Weights of a small image VAE.
Model: 12.8M parameters, 48-pixel images, encoder norm layernorm_no_bias, encoder activation gelu, encoder patch size [8, 8], encoder layers 12, decoder norm batchnorm, decoder activation silu, decoder widths [48, 48, 96, 192].
Rows from block 7 of the encoder of a small image VAE, named by matrix and row number. Rows with one number belong to one neuron. Each number is 128 + 32 x the weight over its row's rms, rounded and kept within 0 to 255. All counts start at 0. Numbers have three digits each.
After each neuron's rows are labels from the 100 images, of 14848, where the neuron reaches its highest value: "colour at peak" is the nearest of a few named colours to the mean colour under the peak. Only what is clearly more common there than usual is listed. The data: microscope photos of single blood and bone marrow cells.
# fc1: MLP up (encoder.blocks.7.mlp.fc1.weight, 1152x384), inputs 0-54
# fc2: MLP down (encoder.blocks.7.mlp.fc2.weight, 384x1152, transposed), outputs 0-54

fc1.385:101149158083117084172156098059133148063132146125119143114144157070189174100179154179096130110075094087104118162081120123065056089105116144040172128118154099109103157
fc2.385:095122134105143053112128133152124124172069133135123144130193168128111129133137123116098114146093172123129155159125123118108104080092128180122134123140078134150135145
colour at peak: white

fc1.278:174158132142150102150177161084104116135067143186195166157172167084130100145124110117103105092146113119110106138119166105114213197121117122156115131128139087077139142
fc2.278:130133129117122169133159210134035116115150141136107136126101140143141126139131176212136126130089016125133130158111173008167123145069118181118123122143122136187137118
colour at peak: pink

fc1.198:143147169092130102158096158086150121149103142110121107174144148080149100132085165151152163103097166078130104176189152195200203141122180123080098141138159147103068077
fc2.198:124106116118125147154111175252054113121109129128109130130162133180115147140131144243127127138160129120127127151099135105146010127082112164126115124146052121171130134
colour at peak: pink

fc1.689:115124114113126074083083133067141158086162107125144091157099188091160081148143095146149153148120194129134110146132124153071155133114178078126091104151172147127128136
fc2.689:153102113154136138145139192204093138129123100144161134130203059108104149071125114128175119164103144123128135173082132129145075134093132119130126189088070083197127126
colour at peak: pink

fc1.439:165147160099124126111174178180109152104103164100160121152151166111083091124098145186101086119180162151158132177138138106126206135153122069192078172153108150113133077
fc2.439:185142125163127164156129243243030129130120131133124138125202070077108094087125154160159119120135159135134131122085106116181088118117129109130129176089055094188125127
colour at peak: white

fc1.511:130133114146141117118120136119113150146130102113088124109099128151100137156160141102178103077145117173137091142150101125144101129051135136177146164145092174117156140
fc2.511:054118123073138134086099116099178053128117093128167132127096113120134103175108066114080124074138164124127143197164159128171146120050131188129152108168114158173126130
colour at peak: grey

fc1.183:129118086169099106132086124117115124133131068119158095117088194121045141101135081105155130140097083120171101150099089107170084143056112109135110128117151098110142129
fc2.183:138155141110135202145038210201081105102165060126137128127168136089130143152121081161115124116144161125129117105111169109149057152155130112132130147142109146172129139
colour at peak: pink

fc1.639:102154062141162122099122108178123175128091114154199099139142143166156068084097162075107129142142152098136089095080107133090168144173095137138127122173150093109131083
fc2.639:147129136157115180134165106112134115117160173125150123124123151067130081142124185139128142118117042115132105146119079087067145142180125114125120106145162131149130114
colour at peak: white

fc1.141:140127110158099099141164101094167123122163110094130059116120104111145121137110119084166081103138184162143130163108104155103163122063111147133112131109121118189097131
fc2.141:099094121115130108134157068197145121149073147134125122131151125154141072122128160196111135124099178133134113167121051127131118154078138123118137112115093141150119141
colour at peak: white

fc1.441:113125149143144131137110089097110101113106104082195193174105134105135083129104130120125106162196167091143144133140129197148150149100169133141147122125065104092128149
fc2.441:116115131096135191144069163176059117088134063118109131126212147169109150105128000162121130120171090132123120126105096040135050148174133150127126134121087123206130133
colour at peak: white

fc1.95:050104109157095078073105138198116117063158131129139087143131094158132107119159124077201094076121181131182095141136114068103096147126135144081136148134065148127184115
fc2.95:099058104104140103113168068152207101124093061135117134122139136093136150141117080065124114128060120136133131160128140144063148147092131140127137141095155113219120134
colour at peak: black; blue

fc1.445:128146146107161093145135099120091096089054111138162144161103117090214100152114154114090173162107186097135093130140130181099150106154110153119148092089154104105081107
fc2.445:123139144115136172144065141131076138099170134127124129133159151204131096117117129185129131136199113125116106157114124049103020177122129138129131144188161130177128136
colour at peak: white

fc1.58:124196118125128162119169146171110100150129130142136128108148129116152174125133100165159157128146144116081137174144098111198106132119187123111104079148154134103125135
fc2.58:087132131104123157107105203205054106132112155123149133122145097120131096114114195114096128101154185118133128181135164156144015083024133191125135112190040177218129120
colour at peak: grey

fc1.755:100105098163189183146068164117140104190141084143116085121170118115174100133060117149135169086116089074114162112097127179107156152150148192119189129156155128114155116
fc2.755:092059083093125101134134000078200146120119114131104127126088176152176160145113106059147126157102132139138137123114119107067120155098124141128139127153197131179126128
colour at peak: pink

fc1.210:113107135134124113076180116191130124125155128086092116080130123142096168119119118150179086126090043086115105183089059097140055088148152113098100089123067136123158120
fc2.210:102115120123129082087171178095138120172148151132159130127080074067112087098116120081116128117157152122133162187138161131153224087042128157130138118124117147156133124
colour at peak: blue

fc1.555:139091119059159055103113128183106074142113127148077108144134188119190152152128098132151136103118138038115126178181095087161079088078108092163091109133073111106108080
fc2.555:135089100135132120150134186227147117119173072133125130122134076076143148176098171168153118153091183133132129124100196104146123142089131132128154122120106113120132133
colour at peak: purple

fc1.43:090156156105115057109098125113167097074099080108037141110139146159136164071151072117157125091123176114132097253141129140147045169113101133129133108119060093089105135
fc2.43:099118128118126074125132216174099100163151145124151137125138074019098064132107130106123123125096166117119130184106220148134130093085138158129152113101106145164134138
colour at peak: blue

fc1.220:122169168098128121167126144137130123155097157110092143114173085129068098107125105159086072134146169149105120100115164145161203057118094082109067128148082106100092130
fc2.220:146089105121124149153089190200088131063146090129094136127139111100123079155134058253136121141175091136129134119086174038168082131094120165126125109109147111102132106
colour at peak: white

fc1.211:149143179066103106168147120142147125126120084128138174129077150119095140155176128148119139106171111139149147145117139132103136112126167047255090166162150123157190157
fc2.211:194115131180127094171163145159162188134146113131111132129163099080102142070127101159216133207121151120130129080043110131101175156202130064126123215033166038099128127
colour at peak: white

fc1.359:131087157079086124132109159103128106118190114091080182137111151156077148106116167072142127164080116063109107117120133147141132137087112098120093113107085114081220146
fc2.359:127106138128117056127131141165161147190131135128113128127159107109148114097128123128151135176204229131134135146086113109095173084098129150124119136077099103102118119
colour at peak: white

fc1.546:145127153090105185102125146097141164077156194136148057099149158102113107109117115103139137080127086139157119151155078122125107080177167130147111101103111092134134089
fc2.546:184151140138125169144093198242135136136156051117121120128143118081153134143124139176148136153179170124122126062106154066143096121106122113133124162150065099073127130
colour at peak: purple

fc1.234:143113179136044130121151157145173147131050139107173123093093087062130092147123166174125168142059139146129125095135133140136169157144133137152120171095146141109067136
fc2.234:192146130139135184140134165161072131125075176132103129136130108174111120130139157227118128115207116131122133123125108094143057120055145129125122140180086111136125117
colour at peak: white

fc1.682:118118117188105126140112143133099065088129159127167126186159165107063161148118105060118109166153174107072095140142141165174163109088125125056155119191106163125048142
fc2.682:089152150092132130100074172200106070136138126136139137133161123113097070132121096177026132047157175129121144167168084093139122130136112198128136064095086184136128138
colour at peak: blue

fc1.686:129138160103106129094072188090127111146151114141072153156147116046103135118188148138091081109148162157114141115159114111143161063102144136088132156175076120124116156
fc2.686:143166153145126115162058223193102085154152101128124123128185111044133094168126111153137134129095148126123129113098204085094113166202118088123125137103155110115124131
colour at peak: white

fc1.587:137164132155120147099183115147150079154116152136093139115090162148217066092106138134174148118122086123132094114153141153157159188092141158135175159088112152090068081
fc2.587:128123118120134174154114179156000114105091119112080126126126112186108187131120151180109127100100060132124120133133172076151062146096119149137132112165076147177127117
colour at peak: white

fc1.175:161119107128096072152163123152083103168125126138089076097124156119066109116125162158140142099086142107119076139111075171166145152126128128133085117144130129177097136
fc2.175:138110108168137093135217146122085142145059164126119125123152075151091133089139148153138132117097112129129139168126093197166178123105120123126130125084112108129129127
colour at peak: pink

fc1.110:177171150121104137108123131107155168115082149047176175145176130109200108117112185182155125120112151180144104145141126141165156096146155097143094119069141131133123166
fc2.110:155131120129134230142102186240035129093121135123139132127158099177120139117133169187126122118125132124122121141113132116172000135079129151132127145183056126201136131
colour at peak: white

fc1.403:119118127125176164154122141103120109113106194136155156128151147112160142112112178143179139147046150135150111135071097160115167150182136130129092136102182120159116126
fc2.403:130132130154122134132158133076116152110143197135153125127072082173132108114121171096157129133063136127136136181133125149157161170072125097129135127162209133149132126
colour at peak: white

fc1.214:107093099143099153120141096142155124100104144158068042077166052145132134115090114152099129159139137126083108127129113086096047155111102153127102133069063094123130170
fc2.214:142096110152121134134146160195096145150084087132125120130191069110109100079143117156137136157097120119129128123095145136087045109171127096134119151078083115162122125
colour at peak: white

fc1.397:109127112101162110121140157090115098129108196140096184152140118121111101170133126091132188183128080153157113091145113143098176125207117069103144166089133114144140133
fc2.397:125116123119137212150100181251032107113087107111115127131178129156110143124132147159124130131117138122117125140110156121141005134085138147127125145166053127219140152
colour at peak: grey

fc1.669:130092124090101124073131083201155092075167138110100131155119112121128118107135110118189135105139110121145087160136084105099049100109151095127143125132055122106186121
fc2.669:084097112110130125092167109156169082137105116134162137119146092145134134151118165115103109088084178127132146234158136151159127135021132170125147124145101122196122134
colour at peak: black; blue

fc1.151:171118137115118110178157151139098186110163108112141143099093122112160120114132124171140116142107152152139115143125100118048118163131155140154136184147142121128093092
fc2.151:215171143209129167155143200126082153125109170121143119134141060128106121075147165166175136149101112137122125113103119180123084159152133047124126190127106066128121135
colour at peak: white

fc1.233:116133128153203125147152110158141118131067148127180160115154109139166085143134176127118121133143166118192126102188131113134147115171112129167058106139076165144151120
fc2.233:162128108126123133162191163133081132113116153136112129127128151162128105131124164232146127141049023142129115128066120068149132114106125098126129153167116111134121114
colour at peak: white

fc1.499:116131142105079067082128121129119133066118162094151120149106094097102116114190128133193109124112183158164099117112052090105118130133131085101117121098069150161135146
fc2.499:101075109108133164120134058156134137103085074130121126127156140199145170114129103094144116144117103124124132144116103123098031141086125153130129149131079121227129135
colour at peak: black; blue

fc1.263:164161174109115094119105157130155139112130174146206133117100141076116138162082170122142159097135121121159145142128126179092143205117174111100126145116137157062131135
fc2.263:131097108132133146161161152188063138118073146131118130128135144157118139120133114175160126158082111131133143156074106137139041138053141143124136145149081110204137115
colour at peak: pink

fc1.562:146128162103109170156089151147102124090108095101128177119119144132184130137141149153074137123149150148114107156137125148178113123129155061147102107130084123114090141
fc2.562:135151151102134130133055163152107102111161055130125124126184165068169138148115057151131127137197134138136109104100149042112071143184136133137120158112169112137128122
colour at peak: white

fc1.245:122110119159177127099156107100074131153097180150175129130157146078076137121097166145190142150102153050154118128094134176177153181072137121155152105131125145109084127
fc2.245:103098124130129128148146157219046130120078141114115129131136133137101162119132131185134132139110133118118144167090095104159083136067120147132127115087099121189137142
colour at peak: pink

fc1.283:121139095157120096156146094143088103125074118193123157113078131140031038094103067151115103087157146125128063093153089170177163191115126123171127155114098135164098120
fc2.283:130105107128101169146169184163051101110129064136101127124145133096124146131123174195107137098111034132132111119098161054163121169098119164126122117129106139176127107
colour at peak: pink

fc1.140:145147167076100131138115127116130149111090160157162158112125156113089119144121162167134146116115166135174147150108095120059148173177143138164061173157114167097193106
fc2.140:115143129111122203130092179225036092099149079124128134132161124163127161151113109193083126085151088128132133126143183105174000132139127164130127113153046165154132131
colour at peak: white

fc1.338:133082108170164120158168158071138112102088157188146121133138157144128145152073106076126136175089147112141150104130079142159105112178121135096164092109085123145062200
fc2.338:095131124111124172102112155186095118109105163131141130118071099123152112144119203067093118103149178126146137139165167141135052089014125175119148083207094177146129119
colour at peak: grey

fc1.190:194162150119103140103108145139102107085111118149158136158160148104156110099090146206038139066123166127134146124145159200145156073146157122058119165119127143061072068
fc2.190:139130136124119158148080180255055129128116137127127122135182120148136124117124156230142131147147174127134113156093128135138000119104130145134122159137042115173128125
colour at peak: pink

fc1.120:113101135148177101136094150164101122174082156110130120145130114072053156134127194138117114095178171172187135103158174135108112106123126078206076144183119132087149145
fc2.120:157112122141117093167170144138055101094049174132084134129142153084147119133135148208141125118095076151132154148087110067146154098079127117128117130081154090177126147
colour at peak: white

fc1.206:147105138142105161149200167101138120144021093143255161150097107112144122171154137152083100159107150163171129112143112089115138101210112092171104115127112111154148161
fc2.206:180183161166134154145108181108132157148139132126141132131158095095121123070124140108158125145156169131122126117097064099107146127144131085125129178119136092144130134
colour at peak: white

fc1.267:100111164086130092145151132139128091108091115134095072136104133146093072141181128072152134091083176158110123094110145102091174157116149134165115109137112191109085089
fc2.267:079136142103124123075105115086118095153095160126156123125141107139135076121128168059093131086128148123122127195181187177080084122051122169126135117177085162219124131
colour at peak: grey

fc1.333:109086154173106142117134155107140121155163065148096096173098113121236159123082120137140170121083056098058148165161114206126147093119139114122148138091136113106157080
fc2.333:100103115101121134096115120109130130139117102128128134129073109144161134112133173049123130136238192118119158142159141089123121074026122190129124115187060141150123132
colour at peak: grey

fc1.477:131113104131166131153088078105176104125141137130172129131143125183122077134096126159168110103137087143177116149130140191065126134138185111203077144130112130098203117
fc2.477:135071111116135146175126101114115171113101164123118124130153148163090167078133067141195138198204115132135114135036079117103089134150121117128134190146069072190130112
colour at peak: white

fc1.462:128124095124123095133157156110132121108118159175117095143106144109167046108107076118177142095099160153061159098130134148165177099114141156131154131117122131165150088
fc2.462:080111120121122074113142180161054107165073207126127122130139093125126108115133185138113135113162156128136131211129184174123049082075136162123127110142057150197123130
colour at peak: grey

fc1.647:115125133151065119168176162080122147169139111091068127121161108120198120100114134155153134084092098164105110177122107176087138139134081087117102126100128137120107071
fc2.647:148141117139123139153144199161043117138083120128091149132130119171128138151124148222113120113108092133124126136124208071143054148102121161131125131166050125154135135
colour at peak: pink

fc1.612:152169132125176124161135151153112084094132146155186171131113143169085163101097131101155151119130137118164101196125109128143196206140104140136143163134076139123127138
fc2.612:138130132124108167152155182142018120086106101117083128127110130158128176151128187216126121127086060125129148128108173056181095129074104177131126126155096129176128121
colour at peak: white

fc1.399:086134128132126109174130170193105100070113107153152137145112146090165118076082096092107123090139175160138127111151174169153169081148133122139112146106133061149122096
fc2.399:145165150159134120141104178187088129154161194125141120128149106119112124127128216225125131117085207122129108156125091144143107149131117097127131124128141129086129130
colour at peak: white

fc1.69:116053109077127113105163113185136100129110113129095103116113144118118137099163101120170087113105137103141113202108052139108048126154151094100120149094088096081070140
fc2.69:083102118097126145083137130087126103116104126134167141120109086127127123109116118055104116097159148126134143193161161144142121096022130183127144121169067149214129136
colour at peak: grey

fc1.34:140136183118103165109127103160145113089134111145076107156169170083158087143158100147061156122165139147114109150116142159102147123198168094112145120119078124117113125
fc2.34:137143136128130176129071188200096104112171058127108120127135118108149167163132079163116135118127112126129137083147229050095024162147117132127127126171156133108130122
colour at peak: grey

fc1.106:144115161104211143125060131106121124187070106149190104132144110097135136141073095161125141146146150099151156113111129178131156219097183112133107115171155133080132083
fc2.106:115045075115133113156153036087195162102124130127095131126078179140143175143117087150163127181073145133130134100078055119079137217120128117127138130127227113142133130
colour at peak: pink

fc1.401:077103124110099114114127080134152130105090106156089078147107120110107140117179129114164145160095126171114097161145133159106140123174168112158119121139157103123147135
fc2.401:112153145107127190105074114106068089098043101125143120133159124161090125123151111033093129069055085128129125154191145165117034128150134134131111150202085144228124132
colour at peak: grey

fc1.608:171130124167192092172182147178114144089075182177199133143140180167105066104126083118144081110159163201158081083144136146191177096161125127154080133146124123163120133
fc2.608:109103112090111161116156168160096121111118113114135136128136130077124101106106110138101138100054035138135125133084072075189130125074129186123141110098121156204128103
colour at peak: pink

fc1.20:104135144146066123092139127089134099142200157143092115115134113076117139111130132090110134139182129136087145136110133116111144109119174108082143134099103161149133117
fc2.20:112167149115126094101088196160118074187134111123134134129161114051132080157118120110075130086143149137128121119167212111086161087166125161127124096124090170108127124
colour at peak: grey

fc1.297:118196143126138095092130146114124099123157120185180103154130102097089093122123105128120144067128146175075182148101083097113076140182217138108086128145159083094125098
fc2.297:123119112108126175117127152227090136106110102116121133132094114185144147129134173178104125110168164131128135130144106102169034114020128191127125099198062148125127127
colour at peak: white