Rows from block 1 of the decoder, named by matrix and row number. Each number is 128 + 32 x the weight over its row's rms, rounded and kept within 0 to 255. All counts start at 0. Numbers have three digits each. After the name is the row's rms in percent of the matrix's.
# conv: 3x3 conv (decoder.mid.1.conv.weight, 192x192x3x3), inputs 44-65, a 3x3 kernel for each
conv.32 081:125116104151192122136131125124111112123172138098092111116134097094105108105093144149128087130062117148121148152134133127069165116111126126131131141088082154108130101159108147167159155151142126116106092132088125150093139119136156189197085110126149145145163173144145217151137128160093233101138131108127165112139099118117131130117125137144107176143139137140085080106201098129062115136137132134177126111151136120115119115145127150110139116131101112074132099111102136185134141255137136164150109190124207255118116166156097054149145056146143104123135160138103162089120086090131100125103117158128132148
conv.33 131:107154148040023122136121138158108104157076151138131121134096149109085132102106147091110186048139126086144114113095156074075157095091104141126115105126191137118151111169198083159197073166162127112084151137107153103116105167141135149119169184158115123126155146146129119124105106072096085077107086109168196147132156143178207165171160178174094137131140125121120118126076125113142130108132152088156165143141128144173101095173137146135116119110089103120131130085057148145124120121114130158124109108103135137135129136151067131111113114125138137138159047083150096079179122123084121165157107125118140125
conv.34 120:069066092055185075054124066097092071127055098117091102062090100088107066082118058082142103060134138124151135151150143125167091126174145118064073119059130149116140171161175177229205206172179123115115144079114148126131134150144137153121151121143124117117130097132110104126109097127054085054096098120105141187121154159145142143113153190129095103156133155112091115076000032082083127162117127194172124134127112139128135170120104164073128127134115143125172107107133140105119127125129125138139118139150135134150140151134090098117073091087090062074112138106136143102115118115096121114095106131116133114
conv.35 086:110116113119127110127138127151145136156131132140159159128134122178193117136130142118119128194135172153151157115078101165229148148118144126131121124142094149173133119142136141173116130110113160157144144038084138088146133044127128101129136084122096137116074000060116071098157174138121073119136118138103051119164188134107144136087103109141183091110117130119149111169050140147208170138081151153115127123099111136127142116079108143131139165122131139186166158162173103059122084024116152110148121077149065075123125139147179170137171229115143127159132134107178090141138171150123128129105098118097126132
conv.36 118:170158151123141129115160113116127161140077142102151083114138199118105112094086116124135083111138000105104150171152151157156119118102096125132107108115012145180145086155150098153128087130117120120141118194143137135134102090107111070092138115118130102141120098139095145132142143147100121130115146086142206138124191113102094150100122130143178030085114118126141134129104156142166120121031136174059093147146145176107179123007128120120119090106105136091121121080052088098112108115135131120138124116092145129107138122125143158131183171127118111082138129122135119084147161090123132138074136130130168179
conv.37 082:121146104129116131150101109113080132141061136121087112114086094062090105092092094110141144132143155103148095149096171122058154135108141097157127116205166176141109151122126138104158134106142145131126126201148111142146112144122151092155147124139121182137126234193166171176119104110175225108132196121126148111153128158159152130149134133151128149132150145129088121146200189103155067144153153092148082119125133140140150113190154120139139112122101130016135120123102112183125127250148155183124128152120118162121117131131120080104114028143149102122118076139143187187113064066118162111144132118126123125
conv.38 097:104130136135177157113169138101073095121130154115115112114135123128173140098141130071087127116126155098152186148160125136203144131151122103090115127048110106203121107209118186255246152234160119137114136120108114143138102103078085226104111106136144113116120122140117126122109117122094116120108139087129128085132164108103101152165115090169184113145152089092084119097125147105192123144144100214119113097148117124086094170091093151114124160129161096133147117093116133105134158139113168137154123128134157126129138169174151144126113174125090099109123119118155102112166193100078039100044012053083108059
conv.39 102:114116099095208141119165115104078109137092102127034101091122088149163107145158104139104118081139139089081158148186096141194099121133119127116095103087126129113109138189133188255227138255119135134098102112139118120143103072099093168074129165134118099120116112107103103138113117116133134132094136143093032141108108125105074114123124087157165096125120120099033076069130148073076109131104095124112075099155127142133104087119092145088079118107138110166108088038108133091138129106119156128142125115149111107127127158157111132119155132135119123115114109119150108140181130128109040059000000049076075088
conv.40 109:084134123109189099098129091136124090145147048118110110128109126133116136116146144137134149067056150145123070134159147135031130108158146112108126166132130096149127110121108135109125125143107117131136104057119102143127140167155146141123136149124149146133116119120156146132115137075115192116120149127181133141148023158128119098145166127097023233130117127161101107130252076134091104106076128122051122128122109084152107151198159151094127165150130151128163118119098166143132122210127131135116102123120150147082094136080099103122101025146158144140121157117134087120155121072113100119105120135092128117
conv.41 113:151150138178153133145152123117102135071255063141143138137131131144163146139143135078105130145149195146125142106073138142192221124148167146154142128113104101141147115070075128109137087086096129100140105084159137115163131118114087000101120173125151119141145166120125148130132106125158126091158101137124116115096116138128123109164145132152159127117126138158094129124205123132146131142151123097062127129194158135150118141148098123101085136128119132255122151075117160149141153145169119125114126119121122101116105061107147120123126159181118186170169119145111236126102117140144157117110052076068082087
conv.42 106:119041098130081050150085109104104099123095082149134167108079101136080088111094098088068146014150140112151112130115164133148145156152120151128143140169211121061120150131160122091095130100137096135133107108123096139101134140097163097136136155114158165157134181163153168140092109134118109094095089144130145123099061121143140139145120120143037115124163113151162124130205092151119150067143118088145126141152143118107117089170143153105150116092105151176118088086088144145154126148132134141119123125126124156108151146140101117130119092104137139122111136104137181134146122153134221146183254177147151119
conv.43 087:123120098136107131151103147152153128178111146136208102087101114073061142102083133105122101126076151085077135113117127108037184160174140135104124158107174128132116095118107145135116117103135110125111118254118092064090117139125104064046139178124125140126134255144156138139115103130157136113105101121122147118145080142157185121127113122144102170184159117148161143184119179135138130122151129138214119137132153126106127119179138127136087143099138144111146130182083121175096141194127104149145134140135128123145112122115101058132108100150125111137119114106115190157101065129123145144117101119125104092
conv.44 106:157178131119227159099137121135091133081165108114081122178167132171203130125141118145126112151231152138140110120065131147188153153128121119142098111255110102082090095083094100125109081080121163145124129071117114107141147173166101026178148189167125155132105109152111128117139151130139255115146138130134145125083122126161141138159147128172141091131139128122121124111229084101076101132142126102000070116127143140134143130129124159085126124121112101137096141150122143111148119150141148154120121112125111123129125075134146136150181122175116175127135120124125255114152116111135124127130060107147091145
conv.45 091:117128155085174109127126147102135116161255082130131160144176126144161129143153160111134138133044181124151153116110061139132091143104113114137127129046145126128108133146130132137108137140147157146118125015097119135149130083109110222112141079155110130103123037118126113127137154130098082129151140103096060079132082059108117156103117127104054123129111141131146137130196094164088141101099090170098089100091100139113146111073089134129144077115115132198071130079112131121111142121124137100116141139125145138139139177154163183163095133131119122115119101118084067095142131110113098112088104094097128112
conv.46 102:134209122198255165129207115120147131151158140146117126131177137201226183176213166103089137140156136140138131105109151138134135120147149111097111100037125048112106130200160185255223125182100148128139127157116157126148091144129110202140096144136118153110151149124129118125166156159168132099164144123116117198150138147135100101107140196152185172114117105119103104128183093107118114103113128114204167128151094097149122103098104083112161127129080154166114149183104132146118139135135125118138151137157131156159141144123161138114119138164116169147128126133129149089120172128175155151163157157109102121
conv.47 117:091130113152128139117147141160095100117255071132081117136087087114140109108101123124111121153255107116124108110135133127182139129139113112100123153243101130105130101128145124109175132108129127105139154145145122136141137191163111039187114126124117116101106128120139126116135127085133202116117106125118114141069127119099118127125144142098172116146150138154099120082255096135049140128153135119000111136121105126181133126135145147146175151110135106255112147110135126130140151132126144136135131145158093086100116123166143133119137208147131144133148168151112255149173140125151159135112079120105103123
conv.48 112:172153139183137068173138063146093123134101146087153128130153146121105117115127166119158168082167058094049106090198111071102083116092108112162126159110147153115110073118134108146144088130094133135136119133101094139140131192154205097068136165105107108132114155113128139134133093123124078118116132155155181127147000134165142179189212118113153115107168059169131139120087138120164124131130110109186142139081112108069117106128134093135172164145138109162147101018037100133103111146118096116116101126124168146115138139149132092140153129119154130115143117114114096115165173152137128135162187142160131097
conv.49 113:123117084095145122141114123130124144129255090119182152120133127100138160144135135134117110125181153104118152121138079101053142120159142152143152128000140134113113128098098107116099094107086147136167112159126138153155148107111151141147129132099116127140152112128132136125103102126116064117148141111139083135106107120109132147134126173149090175119125138159117167084178083087101132104138111130075148140077132121120136120108158121153175125122118146177120128215143136161134163132130103125118146143130160130112134119115117091140097140122126139139135159105102142134106092138142089120150105127137087130
conv.50 108:109138129120190105090110111131070099130165186101038095156169125161202136135153153137107096151081154157124102122139119103133075106098093107147130118155095109149173105138114086214125086143102140143109121159122163150144143153158137112041144153105114145112100103123130117127150132112153164111149185137164183125138073107118083114154122105101067105111096144105022084111055160151074111152153127123034054166152147110097124072095154139139141136143117097102159159128116114124171124114132156129142125144128086132153122142098153141145161110100164136141123149131103059128156160125121114173127142174124129113
conv.51 095:123118130133155127138131128134117143116009104144137126129118135132151135130116108105157105120255027116179139111110125184219132129152139123138087144195092137147106100103131118102106101100124139112171160118139151134176157126159139121206135126111105126130120132106139112119119117125132130084124116128137119098148194139131161134117147137172168140169168126149138141143253071140174120124108131138116163143091101163112139140138157166136169152127096136121067141154111131101129088079108139132128136080119091139121117053126140137115160165119136160111166141126208214094102109124126138138135151138104134120
conv.52 116:163090151076000107127033084144160127137099146129123129126072116106060088115074095133148123158193143099183116159134135147142105138157130107149112146178121135068140162164191099103127131099149137143108150158119137135116079073134136076110136191122142130122125139130117131128161168156130089155134141187139083138068084164120147170208121159140137123163134109119158181133071142118058107137099111186190125173138057129114133114114135100134142126120141146109142102086134123126146091118144120151152118138142120107137133144125115109112121115101143128107108126167151131154151150130076086091153229168122097141
conv.53 086:130124141150127134145162138127091129110212039114183123107145126080093112110147130115203148128070117121135110142186145110026147122150120110115113105086139167136094107152116125144139148132135120112145105202125129127137120112140174099139165163150118148166124153154126133126148128115147184117109152129134153157133122149172160108159143121127084145167128134137115128130135086119085135128157135147093096134116120163127151165135115160141139120124100081113113097163115108159164164218142100158139142166118149124104108115116114096114105069141144125111140147136055210095132055113115124112160123128119114119
conv.54 088:120132120168099126149128127143110139167183127131097107139128156096097134129114129100138144161083100119114151125137136102082173135176147160156145187000061151118180117102097140147154135134111144165136130191103127118096103137112112060152137135111137149113169188152141164129125081138109083049117107111127197138135037149127139126145190138158164136133148135139102160155013076139089148150168122119204100111119166118118111110122118091134098090134143158153136092117126160164119139213154110143138135169112177188138165125115116041152117058137147120145150176164091191102110120160108111114155116116128130153
conv.55 105:151098116129131112128118133118148133146243100105149133111146085135166082115156098131183085101056130162120154130125075118126047123120086123134126139000103124173145140161157141238156137159172113130099084121136141126114160089146136160095129083088072110115098084112117113110118076090135020079099110100146107133137073109104038141140050108146103068118096128135122180125157128146158144130107153107134137108105102080069096037016092131131086123154179132229185129158165098124113108110116106097118128143122131145129132154135140104122107156078089084075125098125117090136100144185175176154142138171141176155
conv.56 103:133109129131191130131107124113097114148100124083129121114143112127120106135134123129117081148103135127133128132110138131159095134122129142172145127000117143155118138107123101142088144117114143151134085085110094119125128121138096255102129107092100125137116111124141099112126142119116047120143120119163099134146061113094114141138174166117048140173127133105103131141136166122073144112102139130188112116135109099159131108179159133133150131147104159132135137147134117144136119136130101134136137134154177164145159148158125109120106104141142115110131112101138136138130154142104132120136134133140139136
conv.57 085:125131120096115127097115138108130130138124100128140118102116128137174128115136105144112130153178153145096128110101084168251139129127132105092123114114135153130154094102138133143112123108109141121117135059121113073129131089125093107087118156133080105116079028061116058106128153121126075140124115131100097105141131144115113139133132128166190119149130130157082110124091157112146108093138116134087124121144114122131130144097119147150115121139147104206109167135111097070086086060062146106094082076095061033095104094099141152122164221119118142110106116097145118126160146118100115145109136108140142120
conv.58 118:151162134137138140089149147154133142117148146139091141137116125137096129147128125139121152119075156142139151144136109104099096116094097136111131087218183123127135120128154096208145148136154115122101132140137136126124100133141157036072103068138111124119143119139131122136155165169126203158120139119144207149143117168105117138102105152120153134099138141119136143131028164138159143151149127093089159135068153152155139093102122143133113125129119107141119117201118124100117121103127142109137110143149084106147102115170132128132155153101136120164143093122150110105124164127131154116124146111100124117
conv.59 094:105125147118161116114095141121148132140131148138130127144158171141083155128122145135118078104048123135112135135182151131056150132112129114105112139160164142101129153186142103070121135123116123134098132094103133165121133125100146148130145163125115108116134098106145129143140166126109154170110173137152100123117189125107136134136142123143110159126132114109126136118255131126128104116112133118139165117116134135112136112114125129186164130144135147095145116139126107100154159107113131104122117095137174083124123156118124140157140078172152124136115127122106054150090073108130111140138182152152132089
conv.60 125:145163148155095116090098109133118115116121161106128141130149108165159155160162121106094143106109144108153137114121196093124141139146131131120140099105115089111129098190129131195138121127118152117106123115105116091101117169148149139174161171151158124136113115094138129108124124104151099149123053124120177148126096098159135115124184108122092137104110111121125089115150123142160139147152141179218135175178157137124084117147083101114066196162115240181108194134072115096119132112100123112119121106123134110130137167155103144124127118104130157140131107126177128099160183118094137146101104139091108141
conv.61 079:104137112131150150124102141112109107135130105117067121105109116089089124088110101144161143145117166131129103157136171126079181164148174113096136104123169121128123116138137126143124131127129136125103131202149108175119111114111132106133139139173124173127135237192154205144138093113141149143114147125147150127118086175140143156126122132124140135150129111145118121088065143088093126120135145124126069124175115141136150118133165127129110146145159157109106101108138155165163154255154109191159131187108194196135111131131137072121119027146130100135144164129110208115098124088111142146136141122140120110
conv.62 078:122149120153149149150158109102137119139047184125120111120134106111128095088095088143146119161159065146137148155131132151111126119136152159168102155185101175126112135175132181201166160170109100127133158224142144161108114109136144099163122117083164148158165184164131149163105098105117183110130168119122117109144142101104127128130127108139158116104145115153165162152144112117195132078122131127255113115167134133145073136129101097102103121187120134053185143145151144132104184189154170214174173189164195252157164171160094084133127070133133096113087128130158204094151114130115150125099099152126100124
conv.63 084:126083097170122136152109110140137128140245132137150152129105109060044088138076107118186152149106105103117174135166152124097175088115136138136108129166111100134171113149127137130148113132133136077130106154098105148102123112130132097178152129104157117147134211144134159146129083145122170098103176122149153116114162127114131133150148107150150141130110106133154151144210101138154166139112109123134156122080117128109104110162114105157150121124124159185182142118150134170172199208147148155140110114111175136116145079149106046101095039152114106111150151149119187104087098137127124106113126116110132135
conv.64 085:146128119101118106123165114163131142162127136129123119126120108126142121163141142136111116115110141151091153118154107136224098125135107125125140147055134124113112103131097130163132130121117149150157096036076128094134128099121122163096141155140084108128081017051074079068163130127151061155158157143134070115140138095158150120115106139114135152131119153133129148136133122110131142136141109122145161123129157155116167119071131104133161130113115164209160100062073077067133066011092100066106107091138071036087129082123148151151116182113112154126121114152112061143118176145104116126125134127094142094
conv.65 105:097131138064128110093132123147098106098078127097053169144136120149180099140104140136125145115251121123147102128098128131230106111089123105178128101208110125113081119109125133118075110079129106135139108075122119202153173161140129090111165080125141135110109093101135154129112156126127183156142126115179108121110204146135130149115110183120148117121115167129116097075178183087087116117156156111000122104161120130128124122161133095155134119153130121122108098092157131102158107114136160158153149133153100144134157139130133156137183166107119161128124116132153143113167121112134082096149092111178151152